Weights of a small audio frame classifier.
Model: 3.26M parameters, width 128.
Training: adamw at rate 0.0013, 12500 steps, batches of 128, held-out accuracy 100%.
Data: 39062 training examples, 41.0 epochs.
Rows from block 12, named by matrix and row number. Rows with one number belong to one neuron. Each number is 128 + 24 x the weight over its row's rms, rounded and kept within 0 to 255. All counts start at 0. Numbers have three digits each. After the name is the row's rms in percent of the matrix's.
# fc1: MLP up (model.blocks.12.mlp.fc1.weight, 512x128), inputs 0-127
# fc2: MLP down (model.blocks.12.mlp.fc2.weight, 128x512, transposed), outputs 0-127
fc1.93 100:137145154130156142104081126118107144122151123163155082144117143132108106104133139139133123115149151132144085140150096152181109123125160088131142116128125111155173117098122166189150119161117161122144114142134119154137154107158138160113091092124128112125109166093107103117128150109140133127058130157073095079112121112119129141107111159144135124129097111112099087113172126149092145100135
fc1.94 100:103133127131099187102114145100125125111166111124120092147116144129134161156118109101096158152128137133153107130112119155146171110116096145152130139110143123135137125128133124125147165138111179153138156128151128140114085120136117136137122103158103142109076125139168114120157147124113140131141163150132137065124093078120051152112039123119155150126084130138106141140149116134107138134158
fc1.95 093:108163115126112120137121179134150161127142175140140138105151101123131143107116148059106149136117112130129138167125085145122127129064109144161117122138130141099113128129096124139124139098148144078137092090155117155120208133135135128125156148137102105104152124137138122126061138085105148134112153096135125120136128135105121115113124159179151066100110169108130120113136110105144119111151
fc1.96 110:128089137118139133188095134133124128106122142118123119128136143112176110071088112114160142195123146146137142105092113097099074142134148123145110140146128096138121165101118163154171116135125123159088124156118172106135152121113135144092116147116171148115098126130089112126105189145096165150136117137121107067091112130120166154127103153113129133115139106104135109119153112139117141146148
fc1.97 101:142161119078119129112113120132102119140116107142129103116136168109141164122109159135103158160105126119155108159101089088127148113136106145158143152191103090114167175114132172174133098157110107119123131109147108156141151097112135114093136134137150153159145159113098126107143150072143100121100116114142136106120131112100081126144111131181101109174130097132104084114170128128119135143127
fc1.98 103:125156132126138165100151134101121174116153139129157112174070124108103156133104097124127136115131175140139129169134094184145108066123120107130110147132117134130133117133063149112166120142125126151143173118140118101144120089127122128076128087088084118112093146104158170118127128104127114118137134103114129099120116133148101125139114156138125135156103135076116139146193143146113148147138
fc1.99 095:155103177150159148157116128113073155095156148152159127139152136099130145103126103068166150143119128144107091100140136145128154111139096114170129160155141098181140118102106155137161086134159123178099121119142129124101129100165156171129114093131152142122116144074157123115097137103095133116122153138118148130122137124103143150114097141098152105132110100132127127090150088133129103098113
fc1.100 098:117151129105176128145140143098101122118101152183146143132124170132137139117111171099129162141114146142136096134085109155119135151131145123123136165102092137128175088112112127145163131118099112089142149166107135107108174133112132119094137128128165138139121156096111112132136116135089135094105160134154093147097146106146163169167125125143108107148096109107103104143143110190085150074128
fc1.101 090:111140125132192117098097127138135142148141142152173111157101142083080152132135142101114108132116111159152159147127124182158129149133156132156129131124130080117109118111127121110089135147160148119161143138144135163123109111119135165140172123154118167146142126108087145135093114157077111119089143166108128093140126107164134101130148170112141156117165118132116115088127079162072125140123
fc1.102 089:096147158123135105126106115134119138102118113175139101153117150076139156127133162118127153127149142136150095109132133101147105149129132140152135133135150121173114140090107125136157128152136137176139119185125107154147110132126111134087126141102156136124132141127165101149135135164105152074100155113104091103093095112097145131151129162141099151167108099106055056109136111130095128112110
fc1.103 098:105117166126112171149101149132110113108179124138141124160124145096129136116104125104130140168120155152172119131135122106138141125118166121159110136159142072140138148046113155164134087166106143153110135165117132147168124122132143140119099106093138144135091139095110134142114122141113135139114137145133097112097115087116147155128126150101141134140119042106108105136192122144118156118127
fc1.104 103:120129187103127142134087111152097135130149124147146130118101106142141103099159130141118127126151118181180102118106099154162100135103154135134127162144120132129110165108153146187131058176101138153152154130078118138123105120108141139122086095107153105133123162140155095145085161114117138094107122146114106148122148123126120141109120175170133098116117119087123121126132146138118169102154
fc1.105 091:121109116127136122087076132163135138077129141092124110138129110117122129134096114060116150123140153122126095121109131071110137168087144112167200116111139138159144155135177120137156097108166180122156119176132129179127156140143140128160144117162143155099134113114109147132144118130132166120091105136146098141103124134091117120123133156150188143127126109132123131114130153128110125100139
fc1.106 073:146079117131133160110122122133126123115157048120130094129140128106194119128116116123120171130090148144123096096066111088127146147108131146150123113120190153146171152129188124141159094093147094157139153136143133146145122123161145132131111072124115128110084101122137130153143138151131114120107127156106125120127135118100107146120107136091132173109100143113107125100149128113129094137151
fc1.107 080:138166164107122085122147084139110112124114126132103112116123150112121123141158161149093117101128099163157090156127149137158165089117140148151146149137130120128128112109167125136129107140129146132138109107123154178141093107132140174154135113155103104191122172112141117146119147125088139103130130137131152123124117088138113116188101156109148123120122130129098081111100075175128131064158
fc1.108 099:130145115131131187097102128118126189131134099129134094109171124128128089065145136120153168112105125133134083131125110190136098092132114117112119134102086113159150115154093138145131136134124166122114147155110149145120163141099137155147140121154148162100137159114135123123113149136126141086095141130121131086108100083154108164143108128101129124132092107095135122109126075162078146107117
fc1.109 083:158097141120121167161136112101169115127128103149133100140105169115128113106116128140121094153116133135137151145119160183110123120110102146132113169113123058120094106126150130139110133194092102135127123107113112083145136077147111116108149142117125139132128140140077135151107144175104131142129102127118142103160140101161116104111073123115098173104168127090138087143142088145132109119155
fc1.110 106:147134138080150156138092135103104165103117160146128109149137140125117151102108132084157127106158180137147133133123099096130093144095166098173156130172090155127121158116095145121134119121144151130148111135114118131141103107130142169143150131097101161103131128129155174087087126099131181128127091138121062107104150138134136107153129160126161097131142127114113097111140095163138119086140
fc1.111 094:115133178116149142110138128143084125157147119144144124150127157131095144127133145123123128114095122137157121130134097098162144117082111126127112193117125147117115104067089132123160114138099125136162132168114114123148126085133149162097109137118097114130106153127157115160109101152110169085099115103107104133106089101137163166169137131135140163160105120092099097170125124172102139082116
fc1.112 121:145096177098107117100111161130121114111132100167103118173088165111154101136113145144129138108135113153134151152119133142138152134112113127173123150127155158130100102111115151154148090122113131089129120134131096115162167116099139115146120109139092132134118158117173136143139139134120121065135098091102086119113115131127126148181097178126163137193118139076127086128141147151128131162104
fc1.113 099:090126135112166122108105099114077141132143125171155129156114163100133167108116132136089165166104139148144124143117102108153128175091153099134101160156118094107127194115103138159145135111138182108175160139136107159121149082126125107125137134130121170121102127120097097096115136115097119135086153151129126089139125076112092145135117129155136112140130096106115098131160149111114113124121
fc1.114 112:157121152121112182106133127110136138113186135137143121131109163083095153081109168123140130111122138171108134110151108109100109153093118110106115154185094146133114109073129174164141108133083154133142138176094075110158171129136160154094134137121108094145110129128137135146126146142141176136122095105099114136122106125120108123180118171114102102136128124122134106119150120131152122139127
fc1.115 098:125098132097111110161107135128084131127156146173100132094153121108147092144172113141138172164115146147158102113108114086152139136133153128122116168152060080133119160105126131152126112177157133146126162163105139180131092145124170094139165149127150161129096155115095118115122119103115129099110101156174109126130128105143101143118138124133108099147135081083123135128137126114107119130113
fc1.116 103:109124133127180100090085145108115136149169134170159148110090114128163128126155118111118109118116135176167102113076123164150107167125156155121106141153073138156144145112143128118127134126111151156157161168098133130128106134122150135108146121109148129095120163120129097133112142114121103117097146161131058104114135118151159127131132205140091113129094094112121106125151124121107106118148
fc1.117 092:072175151113103169131119134132153155126163160139152113124128126152104155098125164110122096140123117109165137112162138164098143150086100135156135127151133111106081136117116125140113119136093126126115090095131122136158124114094139152115116125132098148138147150161140101114060192135095130145134129142137125085148166132117100106116094112162142083102131158105146145111139082116132143170161
fc1.118 103:093129144107148116136139133112099131116142154158122136122149157110146164138138101095146144174090148113152137074094130062133124144103197179125096156134126112158105119085109126130163104132134115132103121159124132112142114156111142119140146149156091164102107126136148137107118113164136146075124113132171075126092133090122168134170140166151148129156138124111135120156147141129117125132095
fc1.119 100:170104167108123103141114133094092134076141097149177101137123140123131093108105144135107153102140111171148112107125101125141129102111148103150131158158136141168103117096132179150137088126117123160146122172103112163172141094136170158136116070115124124102113132072176127151111151133122166131122106135111098131123144133130138126134114171126135122132076089139135086140139105145131120118155
fc1.120 101:083124149115103148138135127077092146109120127192145082113170142130167155117140098106138152147133145157131104106106127121120166143067137125138111134109127101163110152081116130145166116139131127142153144127134127142149121105110125188148124132135112139086109116143168110103123110145119184077094142165134124100120139060099129160103107143134132156134110096124126111126156120157127118116101
fc1.121 102:151136165120145164097092127134116146087161148161134103141103130090117140096106157118129106129131123153168101101108097118126114143092144101150137174161105117179144143072103170183149119144134152139141117151101096152136152098158163154103110109110155145133116164121137107122116138115121144093073132110109101111097123126110112118131092170145108106126122103130099090125164085118137122112139
fc1.122 126:089088154120126070145122153121102102125172122151085118115133136105154147169123087130123130168129155150161139136108139105114128153122183138145107147175116136194087156083123147110151081120113120172113125135146140155139132164134143115099161140115129149127082141103146133089113112159095114120128141142140102111089104095109143103129110142125124110163117092112123110140141146087148117155144
fc1.123 106:116144136110157160103078161099113177110159106157169116153140125123148125090127108118130144124141129155138103094143095162153108142091163094121146164116113122160145139132122171201152120123093163112141114114109108132163132105127112151099123086135122120143118164097151104109100146113135145127079120155101104111106120099100102103165118160151148143117088107095116122152169126128122144101140
fc1.124 100:178086152132131154121134127096112110127175113143125114168094159091121113126101125131127118123120127171156111151129134116118139154087114123146111150180131144134106137098148145145140084103096133168172145153114093100151088135118161105107101081071092108152122129099160153159112151146131117143125099111119122113115096124122114139146117182105123124167132098122135084148156145120164133171133
fc1.125 103:143122116095146128123114153169098102118134129131113130152140167113112129122107115139153151136121151125155082130074105098132135147134175126142126134170064106147130133116095142176117109150100155132103154147110166150147157136123172139155103101108131150164129144073132129109094111130108171143119139136125126116078102119136167154144129147083097102132146085120092129121182122157095160140117
fc1.126 098:099181131111119143113130149161123120126171115127146130165152159106136133131114157127115132112120140153139121128140085103120122146102158093123116143103124128107148148076132163149162085170084153085089114126136114156167123100102146144129126082124080089158085143139113114150153124121133154127106153158119136087122118076142134116161146160139141146139146095129088117159164119130089175141110
fc1.127 114:130146152109120129117087083160132136137153163159109130132110141125103152091100154135124134144149111132208120139141130167147074140150121140171109115133137099111128154097110136127120153127093111150153142125136132133123140101103131119095105138071178124100164141149139125123115160104138142110088160136130107089122155175120141115128127137160131128085112127122137071069155085124126158104147
fc1.128 100:129154137100145088092091133121098148114142155174171117157124144082105125140121139130106128144115170154138142130117091111136106149120135063130128183165089149137163124073088157145131129136162139114139140113139104130146143116142144165113151147141140164139104178104100117093136131104107104108069101124137091121110136103110121124170115136156129107169108114142093122117159137117149119152148
fc1.129 108:148154125114141122128078117115086129152139123151162118147128187096113128091102135125134172129134137123140090138079122115112131136122106126122126146162114113140178124116122133148144082117143166145108116116148149125131116139160130147114070121096129165163131158081113136092132154106132113111115170116144128109105088108091136170165107125114099108187111126106109111087157128139130183160099
fc1.130 097:075118151108115110116089132126073138100144114136110153111151130096155113157162068100151138145086155152143122087112152065133128151131175110135162149127115101161116163141127123122149076121131157171110140169118140152140067167138143117148111128162118156114076130118174125083115119130135123110106123134120111146119116102117141120130152158134132132146110086142130149141121127109131150142104
fc1.131 102:113154166125168117118123181139112112113135101178141098171120152112163120106136126134159119139095156129127118137094147141149139127083119141157136125142138151149128117092125161140137109124141090141123121136151120134163141107144149160089086117108143119147120187089157130120121126156095117108124134105079081101093113120128153124145096160125162140177102100091107075108167141138087154124104
fc1.132 101:134108134120148140116148115132074151117137124170124096110114134121141134113146110123135136111143152169135100157116110157162131094098165099113134162150094130165135094120104160151151101127103137119148141126112134126166137129118160168120114150097124120128133184099166150104103111117149130089125127133098104131089091108101147156130121158174114118164098095074122104114160168190103133099091
fc1.133 080:127123120114109124175107127119096121158136144152114158122166128144182115123103109139121120184137157130119108110114133110128118161181162146103175140132102115163127168124099126129157122194127152149133175166123135097112092116113116072131113150078169174122102158102159097084143103104107116096147145116163132128119129116128151133125131137138089122133167101104100132126138103114142138130118
fc1.134 086:162109126137116138179130095112128138122154106132123102128093164141153140107133126133141126186108110116142144157129091161142145092157100161121084155117166072125123103107143123153107158176100093148124138121119140113135163089132148132106105130154164125106110129152096134169076141138088166164138123113120138094110116094120134149093090110105125126082159144108111096153139094113133138144147
fc1.135 099:115105162113142158171084148064135149098143103151153080145155155097115112122120112087170137144133144151157112108138131146133136143093118117157169165113137083127134134106163142157157077129122118137137091148122143117158139106105167148097125088133120128115135108101126171132099156123144124135101137114163140092102110115106098097103108151154142135128151085109142085141155117161162125139115
fc1.136 101:104119147108152124156134135061125158135120115193150097140159167099153115134120079124152133156104148149139095092119144078122155137069120118128110133123141084185115126111134135157159130136154146135123152154156162137148138086105139132119094124113106162098120133124147154124121090117120119079124139142136097091093139090141132116134091122114128158105114117134097082157137151135121139158110
fc1.137 108:115149141119172130108095146127114115120159089174148115123132156081108126092108130133109124097125118137145137115103120141134147149124114136164137174158117147135135144094131156113142074143088126096152107119115134160163124129094152174108141125157119127156136143098145097117094177128121115107105132147118092089127112099144138135183149174139161101189139078091115100132143093132121137153103
fc1.138 098:128106150123175087130103148079106141133130122143130130174130122084143128139121062102152144147105117143098121108117090133166123158160177103123139137124146128197136118117125161144142116139168163125114144118162104137133138096133134132126110127126157136144120155067146108137126115092107121112085128122095082142121109115132178101151115167122166140149086090143090119134140108120105121099113
fc1.139 102:103138137134104167126121163123121109121167111122108151174125163129123127138115131116157143139111165136162099130127114123125136146104153134133131132124085115141137133092119150182154114171074143105115125171102105108138162135107134117108119097102115134119128126097105116142138116150133178142093117144140128125089097070115122156105128153125084162156133062102119125182163137171094171144099
fc1.140 103:136151161116153162092098151115118159126148116165157091168115149116120135086140140123133103121126140138124103139134096134140149125120167091113151130140111128145172121080107185158151130134139149108133116160122102175138141122156149182110111102148152114125148170128113107122146121115129147130069124105069085091115119119117123146145117175145123104152125137117100074112165107161106157108124
fc1.141 104:125149122116134114123118134115069117110147127166147113158114175107145107124095112100106151171085095129158108132108112126141120153123130141137106179128119100151156156100104153130123107139157152132115123130119131149112159115141138133109148127156142198117074173074086124104112173117112136136097150111126116094148165079100111134136103153142106087167142126123121080143148108122113122133156
fc1.142 096:130097109123166123078131171155136132122129114143144094104117127123111078092138140181153153091116123125119115128162117167145119101074127131163140113131061129137102089132114133146134103127109143105102146121110123141171174138132157175154121083135117138154137141101146146126067119131137116108145077191113110148132148132138126141136158133150134100116103134110123152114131165140093152161131
fc1.143 094:153164149097168124122117165111084102101144131191124124155111135073117151126105184141128141104108154152125123144141102096129126142098141120156136132175082131164154129111127149159158119113137134152138141182140144147140122138141168162109133115146143101118117142085155134116107124136116148090119130107115104139072141141120152100152112159119095102167112104108081085108151089133118133115124
fc1.144 093:110130161124104152134110179096127148113153116142145119177119140112144138108157124081132146135129152167132087185108087153183144103126127113133107147134134109125145123114155183151118096166141116143120112125148102153155147087171148145107113113122153107145126152119100140128120150132100137127067157100105116106103091109120111134119098160155125124145107128119106084119159113160108153067141
fc2.93 089:105136096164120103141152103143125134139118140081122171083121124121140118128146164129145120131119146092127155114117123089104123135143131165096119117155141144100108146154166076079107115118133097154123096113106142088114091189090121085140144143099088138127135090141146154145095129128143121138181116131148149159163114143128147118136156094111120126119182147146165155126082133087140118155132
fc2.94 117:144109118130110196139136139113169167151130124112127112157107115164134134136100115114119122155132149146130138162138106163105147116145057113134110139155117091125113150124112166128133148122096113136138155115138119117128145118112111105114166142115172149106112129154116141134162137112124157171183122126131183068124148133114095130084056111098117145107120126083170145144170111135148138140146
fc2.95 108:136154097128126105120156117142110170172081140150143145140149103178131157111107129110107162093142122137148169155155099144130091117112153084140106120108161144153129120110114125107111148117147132042128124079147082153097178090107120160123145117136127118114115143116138134085114101109129157153144138130131093138138170116108120113140149131172147114089172140157124109110118124103142159127137
fc2.96 088:132129150126096122118105122132111162135152078198137078140179140121163113141189159131083107092149145137136090143101149142173149128102138089117129155120089141132129116114120133123121139123143155121137083107137117138112137144140107125165146134102092098159116165143160162111128142084147135113119145126126122165105082122144122165160106155123113095165102128122082140105097132144149135108143
fc2.97 091:152150110111124094055116106131117143100119145132122071107082119122135151110142153167117133124110130128128125143131149097123117120144174088115155095102157176108173146141170138133168114115135120127131131125125086158121159090174145135089137135124118160106141159134096161132150116137156109098146144120128082108104156142110153073093117146138130155147178134151143092087137134135125131119116
fc2.98 119:167120086113127148089149072112150120119107164103084112122128120119112093134132111132111097109152137127101110137138123123106120135138138130113129144159118137097088119170146151152131142122122160155173141086130124093101101098158116103145147121146102158104120129141166154147157105094149130125137116135142143131152098124122129098119109119085095143142121169108139194142087176183149074149156
fc2.99 103:088118149126086120189079145117117100116126114103124134155123162129114124124143111132184122122156169115108172144106127130125119142095140133129150113110079131112153114128157128104147094143155142148117099124142177131156081193092115165133132122152119100132136154104146095098131144128131117136096064129116114129129120116135122145166147130176194113142101147133150123135120143107112133122083
fc2.100 099:098164167124087135108087157130148143107138116116122115112105094153107116122145099132162117145140130111171110113129122178134100145124126146120161132158125142170115105089138155177136130134111133134124125123105128129152118151148107163139059128144136140099139150124124090128130128139091135136074098147143103125132171052114088149117087127179160130108103134167128130146157131124075148123130
fc2.101 072:126166111142129127126104133119137118129118144158140111128135123093066169070142142124159144106148124122146145145146151165147126109164121113158182149100102097116154141119113160131125135151128122104100119133139121143113137098133106170139159141155148110142154135132078140108142102099152168123130158128127139117119126107122077132079146127142138123139197064139125130118155063147081156107123
fc2.102 100:100149125110117134106123093162161139083147128122085143113112116095135139135172194178116121131140140091104124121169142105140118121169080197158130149101138136106137134153106144114146144108135098125141092164136148129130100098159114124114118151129131132091140106125193118116121152170106126149084148101138109139158129140096133120126164090136107117164128149170101155142119116110113110144135
fc2.103 076:139143090105103109152138176105092145117100148175131112144115141084120120117119152132128165127162153105111143113129141104120111115126130106112173108118094172151142100129165115130072126094144139142173136120146149132183098143113141117162148142146107171134148110094086141128129086097164130097131133103133108159103115100132113106113161105105118087171146162155102137130094168158111133123124
fc2.104 104:147107152137121142147066112171157093129136125119131140113102083128110091076148142173137082158162103099161097132164138150166124156117125136091154087132114118122142142135137139145114139164104147144169149124094138149110146111121149120118088140116154078135172130149117059115125147125171122144083127134128128117135098169131094131079132113152112141115115138133141135125128151119143136087132
fc2.105 098:136117050148161124103098138123101110124080097114140107130120117137118130102122123113140147124123155108103160173142096136078115123133138111178141051137124131139169157152108130130154131130117127133128141166154121131096129136110131151114137134129150101102144085111125117069138163160168169157141130123126072139102141135110092155119172157144124154120110124135167076140142119140123114126125
fc2.106 053:164158092182086172112137123118146139088123089108149140122135102125114061121160124144157135116113140079103113144148126126134130121148103120084125096142109097095122128135167157110077137154157138150152125116113150121119101133114143098118166159115129120140136116137134140156160131097167111145155077126131188138109079110106123138125124070108129096138114134094166144122127157131139119128110
fc2.107 063:134130140176156140145122151154136130115139157135098115145073131101092176113102112080146118131174147151164152104150102153113139138121158123181167118112150116128139126137109152120149151151121109140120110115112117110135116089142129167132109116095119125176118096141124127113085089130109170160137180106133125108135134119136152114089134149097114167092160109105111129130172080167085143136128
fc2.108 080:148143093128102150119089160106138131133118095134160127146104129129131113130140155134140102130114151097120131142143127127195151157125129150116162122132136143113150081092128153121102144122144146117154123154110112185092111113139105118144096122167162158076130141154086102150153131115143126172144126150116103100144117124160059131100102188135140169107120158097108087145130114145087112100109
fc2.109 091:171125152117171128108122120095078107135123139179178135133119114088094159120112155131117135085138087148100138139187130144125117122128156117166117135153121130145156153127072149128142099132134146140142146165141086086103105101128138142094136113138122144146126141095128124085120140124159119074108146131115121144110136149142134127121154189135064125155114114103099088125135144167147132124102
fc2.110 109:129136138139122163093132108111144153101139128137085107140164100135142134118107137121141090122134162130126147132137131089116112124165139087134131120163114160113101153139125165143156159131108173057136124124119129135125151098105120114121162164110109119072162131143160162139129131077191131143141117151132119103100173155168131094130150122100151088100168145166122138173114108131127120099159
fc2.111 090:144144130135108158125132123124118125104110149092092137121122114146125139130111122151121064146154129089107092084128130116134081114177150139083132144143112171138074153158141133148120113123096141138111117132090116095126105140202079145144117164111120083143136099130150127177153128144135146127110094154173117124153098123102159131135175093094104149105149139145123119170116147142122119132112
fc2.112 135:153075139152122130092077143131118071114134061134126144151084157087139126119125142154135084124146123098111161116153136146136141112127102135158156130185109155144094137143103164155128089164104128149109154154118091090157109117140168125156123112116118110146128127111148138128117182104136078118141099123125132120111093130135135196115128134116132151125148119114141117133138140119100083153131
fc2.113 112:157120083115132112105151122127114161115114133171166105151138115093138140117127151127106137115126140128090145151144134112166132159120143090127095125108170112104121126123089136132108180103178133103156156114160087198107132086121131102132111147182096175125148133129118135132133128112116089148097151118152124086116137072128097145095138132110118114139151145153120117130119168137128069116151
fc2.114 133:152096124121125169088127117141168142131152149103123134099161146108099173134136116111136080150106132123083150130138097116083127153102115120103134138155096127152104133130151130190107109151082156118120124141132091112091164155144129158119104171155094126131112126179156153135143094116152137140126142110101162142139079149118104081138128151121085123101117122143149161140090129106145106163104
fc2.115 088:110101162124059122169143146105076151137146078142093164142138138141164145122158147123169138143119194132122157172099142106120141104127118138082111146139138115140115142098109160108159127104136106147114135127115139092129126162105119090105112149126146117142139126145162131113114124155123103138128094117123096113070098147119138177139073121130132090141091135117123110115184144112138126109137
fc2.116 115:099135140136125125113097142128134116130133115113144087135073133108105150109151102136139108132079132105100083133120150138137167161117136125105188111127169127138152146126158133155155109166089148161127154136111130120130125093133107143127097136139148112180149113087155081103120112162129113090037085147101127139129095125116132141128117111121129152110136131136128154139129179138085169134148
fc2.117 111:127143154118127115118086084128102139105066138129104108153113118149106176154135120126106181098157110129156150167153135191136118117119096067183145120110134123133151137126113109086133157091100117118152127157132125112096142129096103121115141146122160120129113103092116127063155183137119153167132116126162119145119165117111108163125113129176113129148116124147117137135115121131155133141149
fc2.118 107:081169164114075146162113130133117192104125184142132125128142096160104141108141181127166085124163120099123130121145128122110146124135145110083157131114115139132114097125127101164124131113131117103127105132102104135172129151126106159155121149134120116134187142127137089127111085123117174106104129124162091153142127103108124122111148112156127097089144175172128136113119141149103144089131
fc2.119 073:121115125113118098132126130115102154159119137172121142130093131120144172158126127165082174139132148126144118125104151140116086151132143117060123132134148147136111143140111120151134128107137131182098159104108096116135122150151141049129152104072139136145115172146110142107108128107099080129146119162163130150148131107142138155098110085102102169135084114136160107117122163102151112150124
fc2.120 100:108176138129112138121126120091105128116098120183139092161100142115120146145151162110175105111125150093129153175150141120138149120097132115143152125118122130139133128119122149117106140101111117113150091139115094140153109145120104164111156124176081131149137118089162102104085141160126161132114104133165058111083139052119111144126135156154099114138138151169128117158140107136132128131154
fc2.121 072:133103130137094114140130158147101118114143116106103175086152110144163123152132103173141120156115154112092147125116151108120119135133136165117153133144090142108122139164150101104091118124124141174105132093116148095102088197103110064136130126105109142091120119145148135104117115113121092151205107167129116138145111136134167115125116100116109154124123117115168162100097148088142132127121
fc2.122 244:152130102147125158121136108134164160118100164085154125137108100154079121100143141148114132080146100093098109147156138157136139094141096113102143088093150120085138100179116095122109170145143146122130127117112112123131130107124100143169120126153155088127177097138091107148155107096131131125117135119128170127159152170155111140087139111144119106089125151168138157097104132158098136103131
fc2.123 075:125126079150127104159145120156124123126117140123106192100104152087130163147146148160144139124132144130104171120137116100107132142119126174142157126136145119082139132143128093081132165101115089167158108084119134114099084122123115118154131110095123135151118084177160151122101153141148123113182151138157131148127115126089144125088186095109134150115169123123136145128123142088137102137105
fc2.124 110:158121123121109129111120142131115119122173117156142137113114159106118116132148101135138132162124140124112114143104096118122109139151174115070111159153091129157116153122096158176141105146129190199110140090145117095117115160160145139153088139089118136096123167156146138127133110110075107097098117151133130089126071154109143139153131115102131133160088118129118150115129179151138115149115
fc2.125 095:171137175141108151120138149120130107119131119160139151150123182151118096136127107141135111138084125120100112152110164087123138163111124165135173152157162122126098136124124137193119121161085144176131153100113119107166081094125128131141057105073132105094157135140127096098131130108140118108087126166122118127143128112113118125123127146136102099137122130151091140140116153121149155083114
fc2.126 100:092140138158126130095095130159110125108154100143135113134119161099122119133118136137111095131144140120146113084118132151152158126131154124171179128102101108128122168134159124169169096138094178094108133100121152138170095083138149161166106138122126109135122135140115151111114125097123154112089136153109120107145136095099092091127181117154148170155136082139131165118119088150089159103134
fc2.127 138:115132126134157147097062081200124083136138128130107102144133093098117150099115168153134096136160097117132118113154122141168091141117116096151131104093138147085127167143113150135145126101100129128134158125174108132111158086139140138114110091089146135095150123124134149129137142148170128126088158150102152107122126183112131134113136128150143120134142143163102178101137123118113146098154
fc2.128 095:105178093090093122066159155143137156120144154105123141100138080111131131131128111120133139147133153138104168144102160128095088139147156126101131143097118125135147131148119146121150105124151107168104137099164174108128113173136099123108136157122128182100113135172081144113151101118065108107148133114150111117124158098112135150101123121131121182164108123133156111122153149142129156133101
fc2.129 100:157139169136124131131101147094125110106139144113143083173080152131113149142113140129122139141143123152139106123124098112115156142078148118120126102120139165138178104121187156130157102155140120144084078091142124139145129152145122160122111070087120120137144132091081107109172144115114102128122116113124144138131131140131121128121084143173186125149089125167159114106139143148170164120141
fc2.130 086:124115170104109142135154130128121153110126135151103147144095106143130127088160164157157176129128165137145129155135116134170107114109114142112099136176143129152081124098121135161128147124109139132157132112091117114165158112109138142121124158087151098139149143112163134118101128135115137119094098144146061110108101132105141138167069134136101077091098164130087124134176144103135138124172
fc2.131 089:145110102119096123154126087178104164131126132107110153144140114141151175128161138132146138180129146117120137129128121066140101152137171070084151131131120128099172157137125117130143124128138126145135147088106132064081093120162106089152114145095104133157102109137137142122124132081137103135129120140187159146122112146082141129137145093117091133111155153131136142148112158115157147127140
fc2.132 094:106119095132103141143122115110131120144106125097144068118092132121147099136106129109108122117140183073103110145136119126117105139157154134107135105150131096113110143158141128109120119138136152180132098129146121121116089139157103126180153127136078167133096112098181122124175132146127120182106110144129145078138097075126108126139129119129090140163176114146131157130099125167121110168154
fc2.133 073:138137162124123112130118143118116142151168146215115114117133159096148111142135117127153142163132147152149107136105134117144114106135148107167081162157126137150118138077111183122124119144138114155142127073120118163134103127147150135106112108089131158126143152122121144134132109121095090098095151122126104078116137140104155118160086121134135113178113079162098090094174136110121152140147
fc2.134 106:158151143140197134116133132111113098114109100176164145111107111096102148106171137162150174109082093110108097139168126147142124117119128109136138097155121125154160158116115139146127103139135136115132124162105125135124165126129145157106127146161165084146169133076117126116109146131160109099116119132138092144116129155111115132148151181154107102142134080126113089134156106107152123131070
fc2.135 108:108138123128140131159149141087124123086128132137146110133126086108135125122106158095121147142151146132118142125115117124141122141126150166138186117102155133133108094153159088147123101120130098183116119131145178090147079143098119118108141090115147154133130145098153163100122144119134081113092112120140090174138087111122168117142137167150141138195128151091097103134127171174128103111122
fc2.136 113:109144163154128120117126145114127153150135125172179132143165108134163103125121117135175156136129128105117078116127119103135135120097114122118121128152140106175106122090120167141112142147173173085121141107118131123183123099109158134110081127141111124131141178088137111114086131112108077134093080134161087115100145075126121157150107132150104129146094135137104100114161152149147144110117
fc2.137 111:123120091156138110116129159134144134110125114128127084163118163128154156144161078128153134157131124116111103115092175128140119137136155132125166101114129094148132170141128140126138132157132198128094165082131145104115092062172101125157133115138151084147102115156090136113145104084107104126135129157126149105116120112126117121111135122138110179138165123146089154137139104156079156120113
fc2.138 090:130125138107118143094121152112143139104140116143124122174116143129172151105123141086155123178104123129114162125105138106174114176123142135122125166145144096152076140114118143141102120139132158137136109095120110087143125073122125127098130099125124149155146162121129131118131150111068121099107120098176114123106093101109138102148067155122134160135131165123099070175170097138127139115152
fc2.139 109:126159143111117151155124182142118150122115149171125146122136175143114128134101130111125086120136139105148080108092106125112154144132166166096171144158117143124096126114112123171105116129055137109098126108093150133176114122126139136179065119100123159133159128132140089127117095116136170128081131149145113127142122095135152121149156141091126127118134119151116142116120119154097171087144
fc2.140 101:111125087163128116144153109158138114145113123117108176065174109146150103127140127159123115124119165101104128108120155107091134151140103149102130118126157135095121160155124100086090114094136124117145132092105146114091093166104114068165138154111110138102121100125145147158119128124141100145192110144136147152146145122122146140154142074105133141132153142154161141144077143102158124134100
fc2.141 094:113157137143150118082134140124147141121152145156158088117113136137145110112103156121122131138147118122139105125122148128094140124151159140124099117116102170155133155105127182135118110115097121113151120138112085172150143135156092136069143165143141146102132137079103093138167105131164150102098166070103062099106147113099162100127139131141099128158157133145114082152152125144110134108156
fc2.142 082:139145148097112179112124130138117147141143113147118128114126122142160110107146149150108117140131168116116109144142101138148131129136151138096105129134150129131132097122080186143131189129116081088135133153150102112155148104123131106139087133136189156086130162150156107075150130146112115151121131155129093109135134121132148137094117112171148110097120149091109116116225144121117153115106
fc2.143 078:129143148131071154124131092151146127095132106108084131119077096180133151168155113143147119148122150116150135145143175113167117114140104132135151137131137117100089156106126139116111123153111126108098091087135121122089123097132086108131132119100093136111092136170195085123107115124083139150161137128178153135125147127123109113106085116143137103114150141153149144120161087108150111146146
fc2.144 082:112109140136155112150110090138156147111120106101107119114148126153131123114132174140103101162164138080111152095138147116091129141147101130126162095119113170120115124163112088103141162100135122141112084145113141087092093174110099070126145127078126139112130112139149174106156154130111100117141105137145119120126142161112176114143099082097150132125119167186123144152113132111151130120151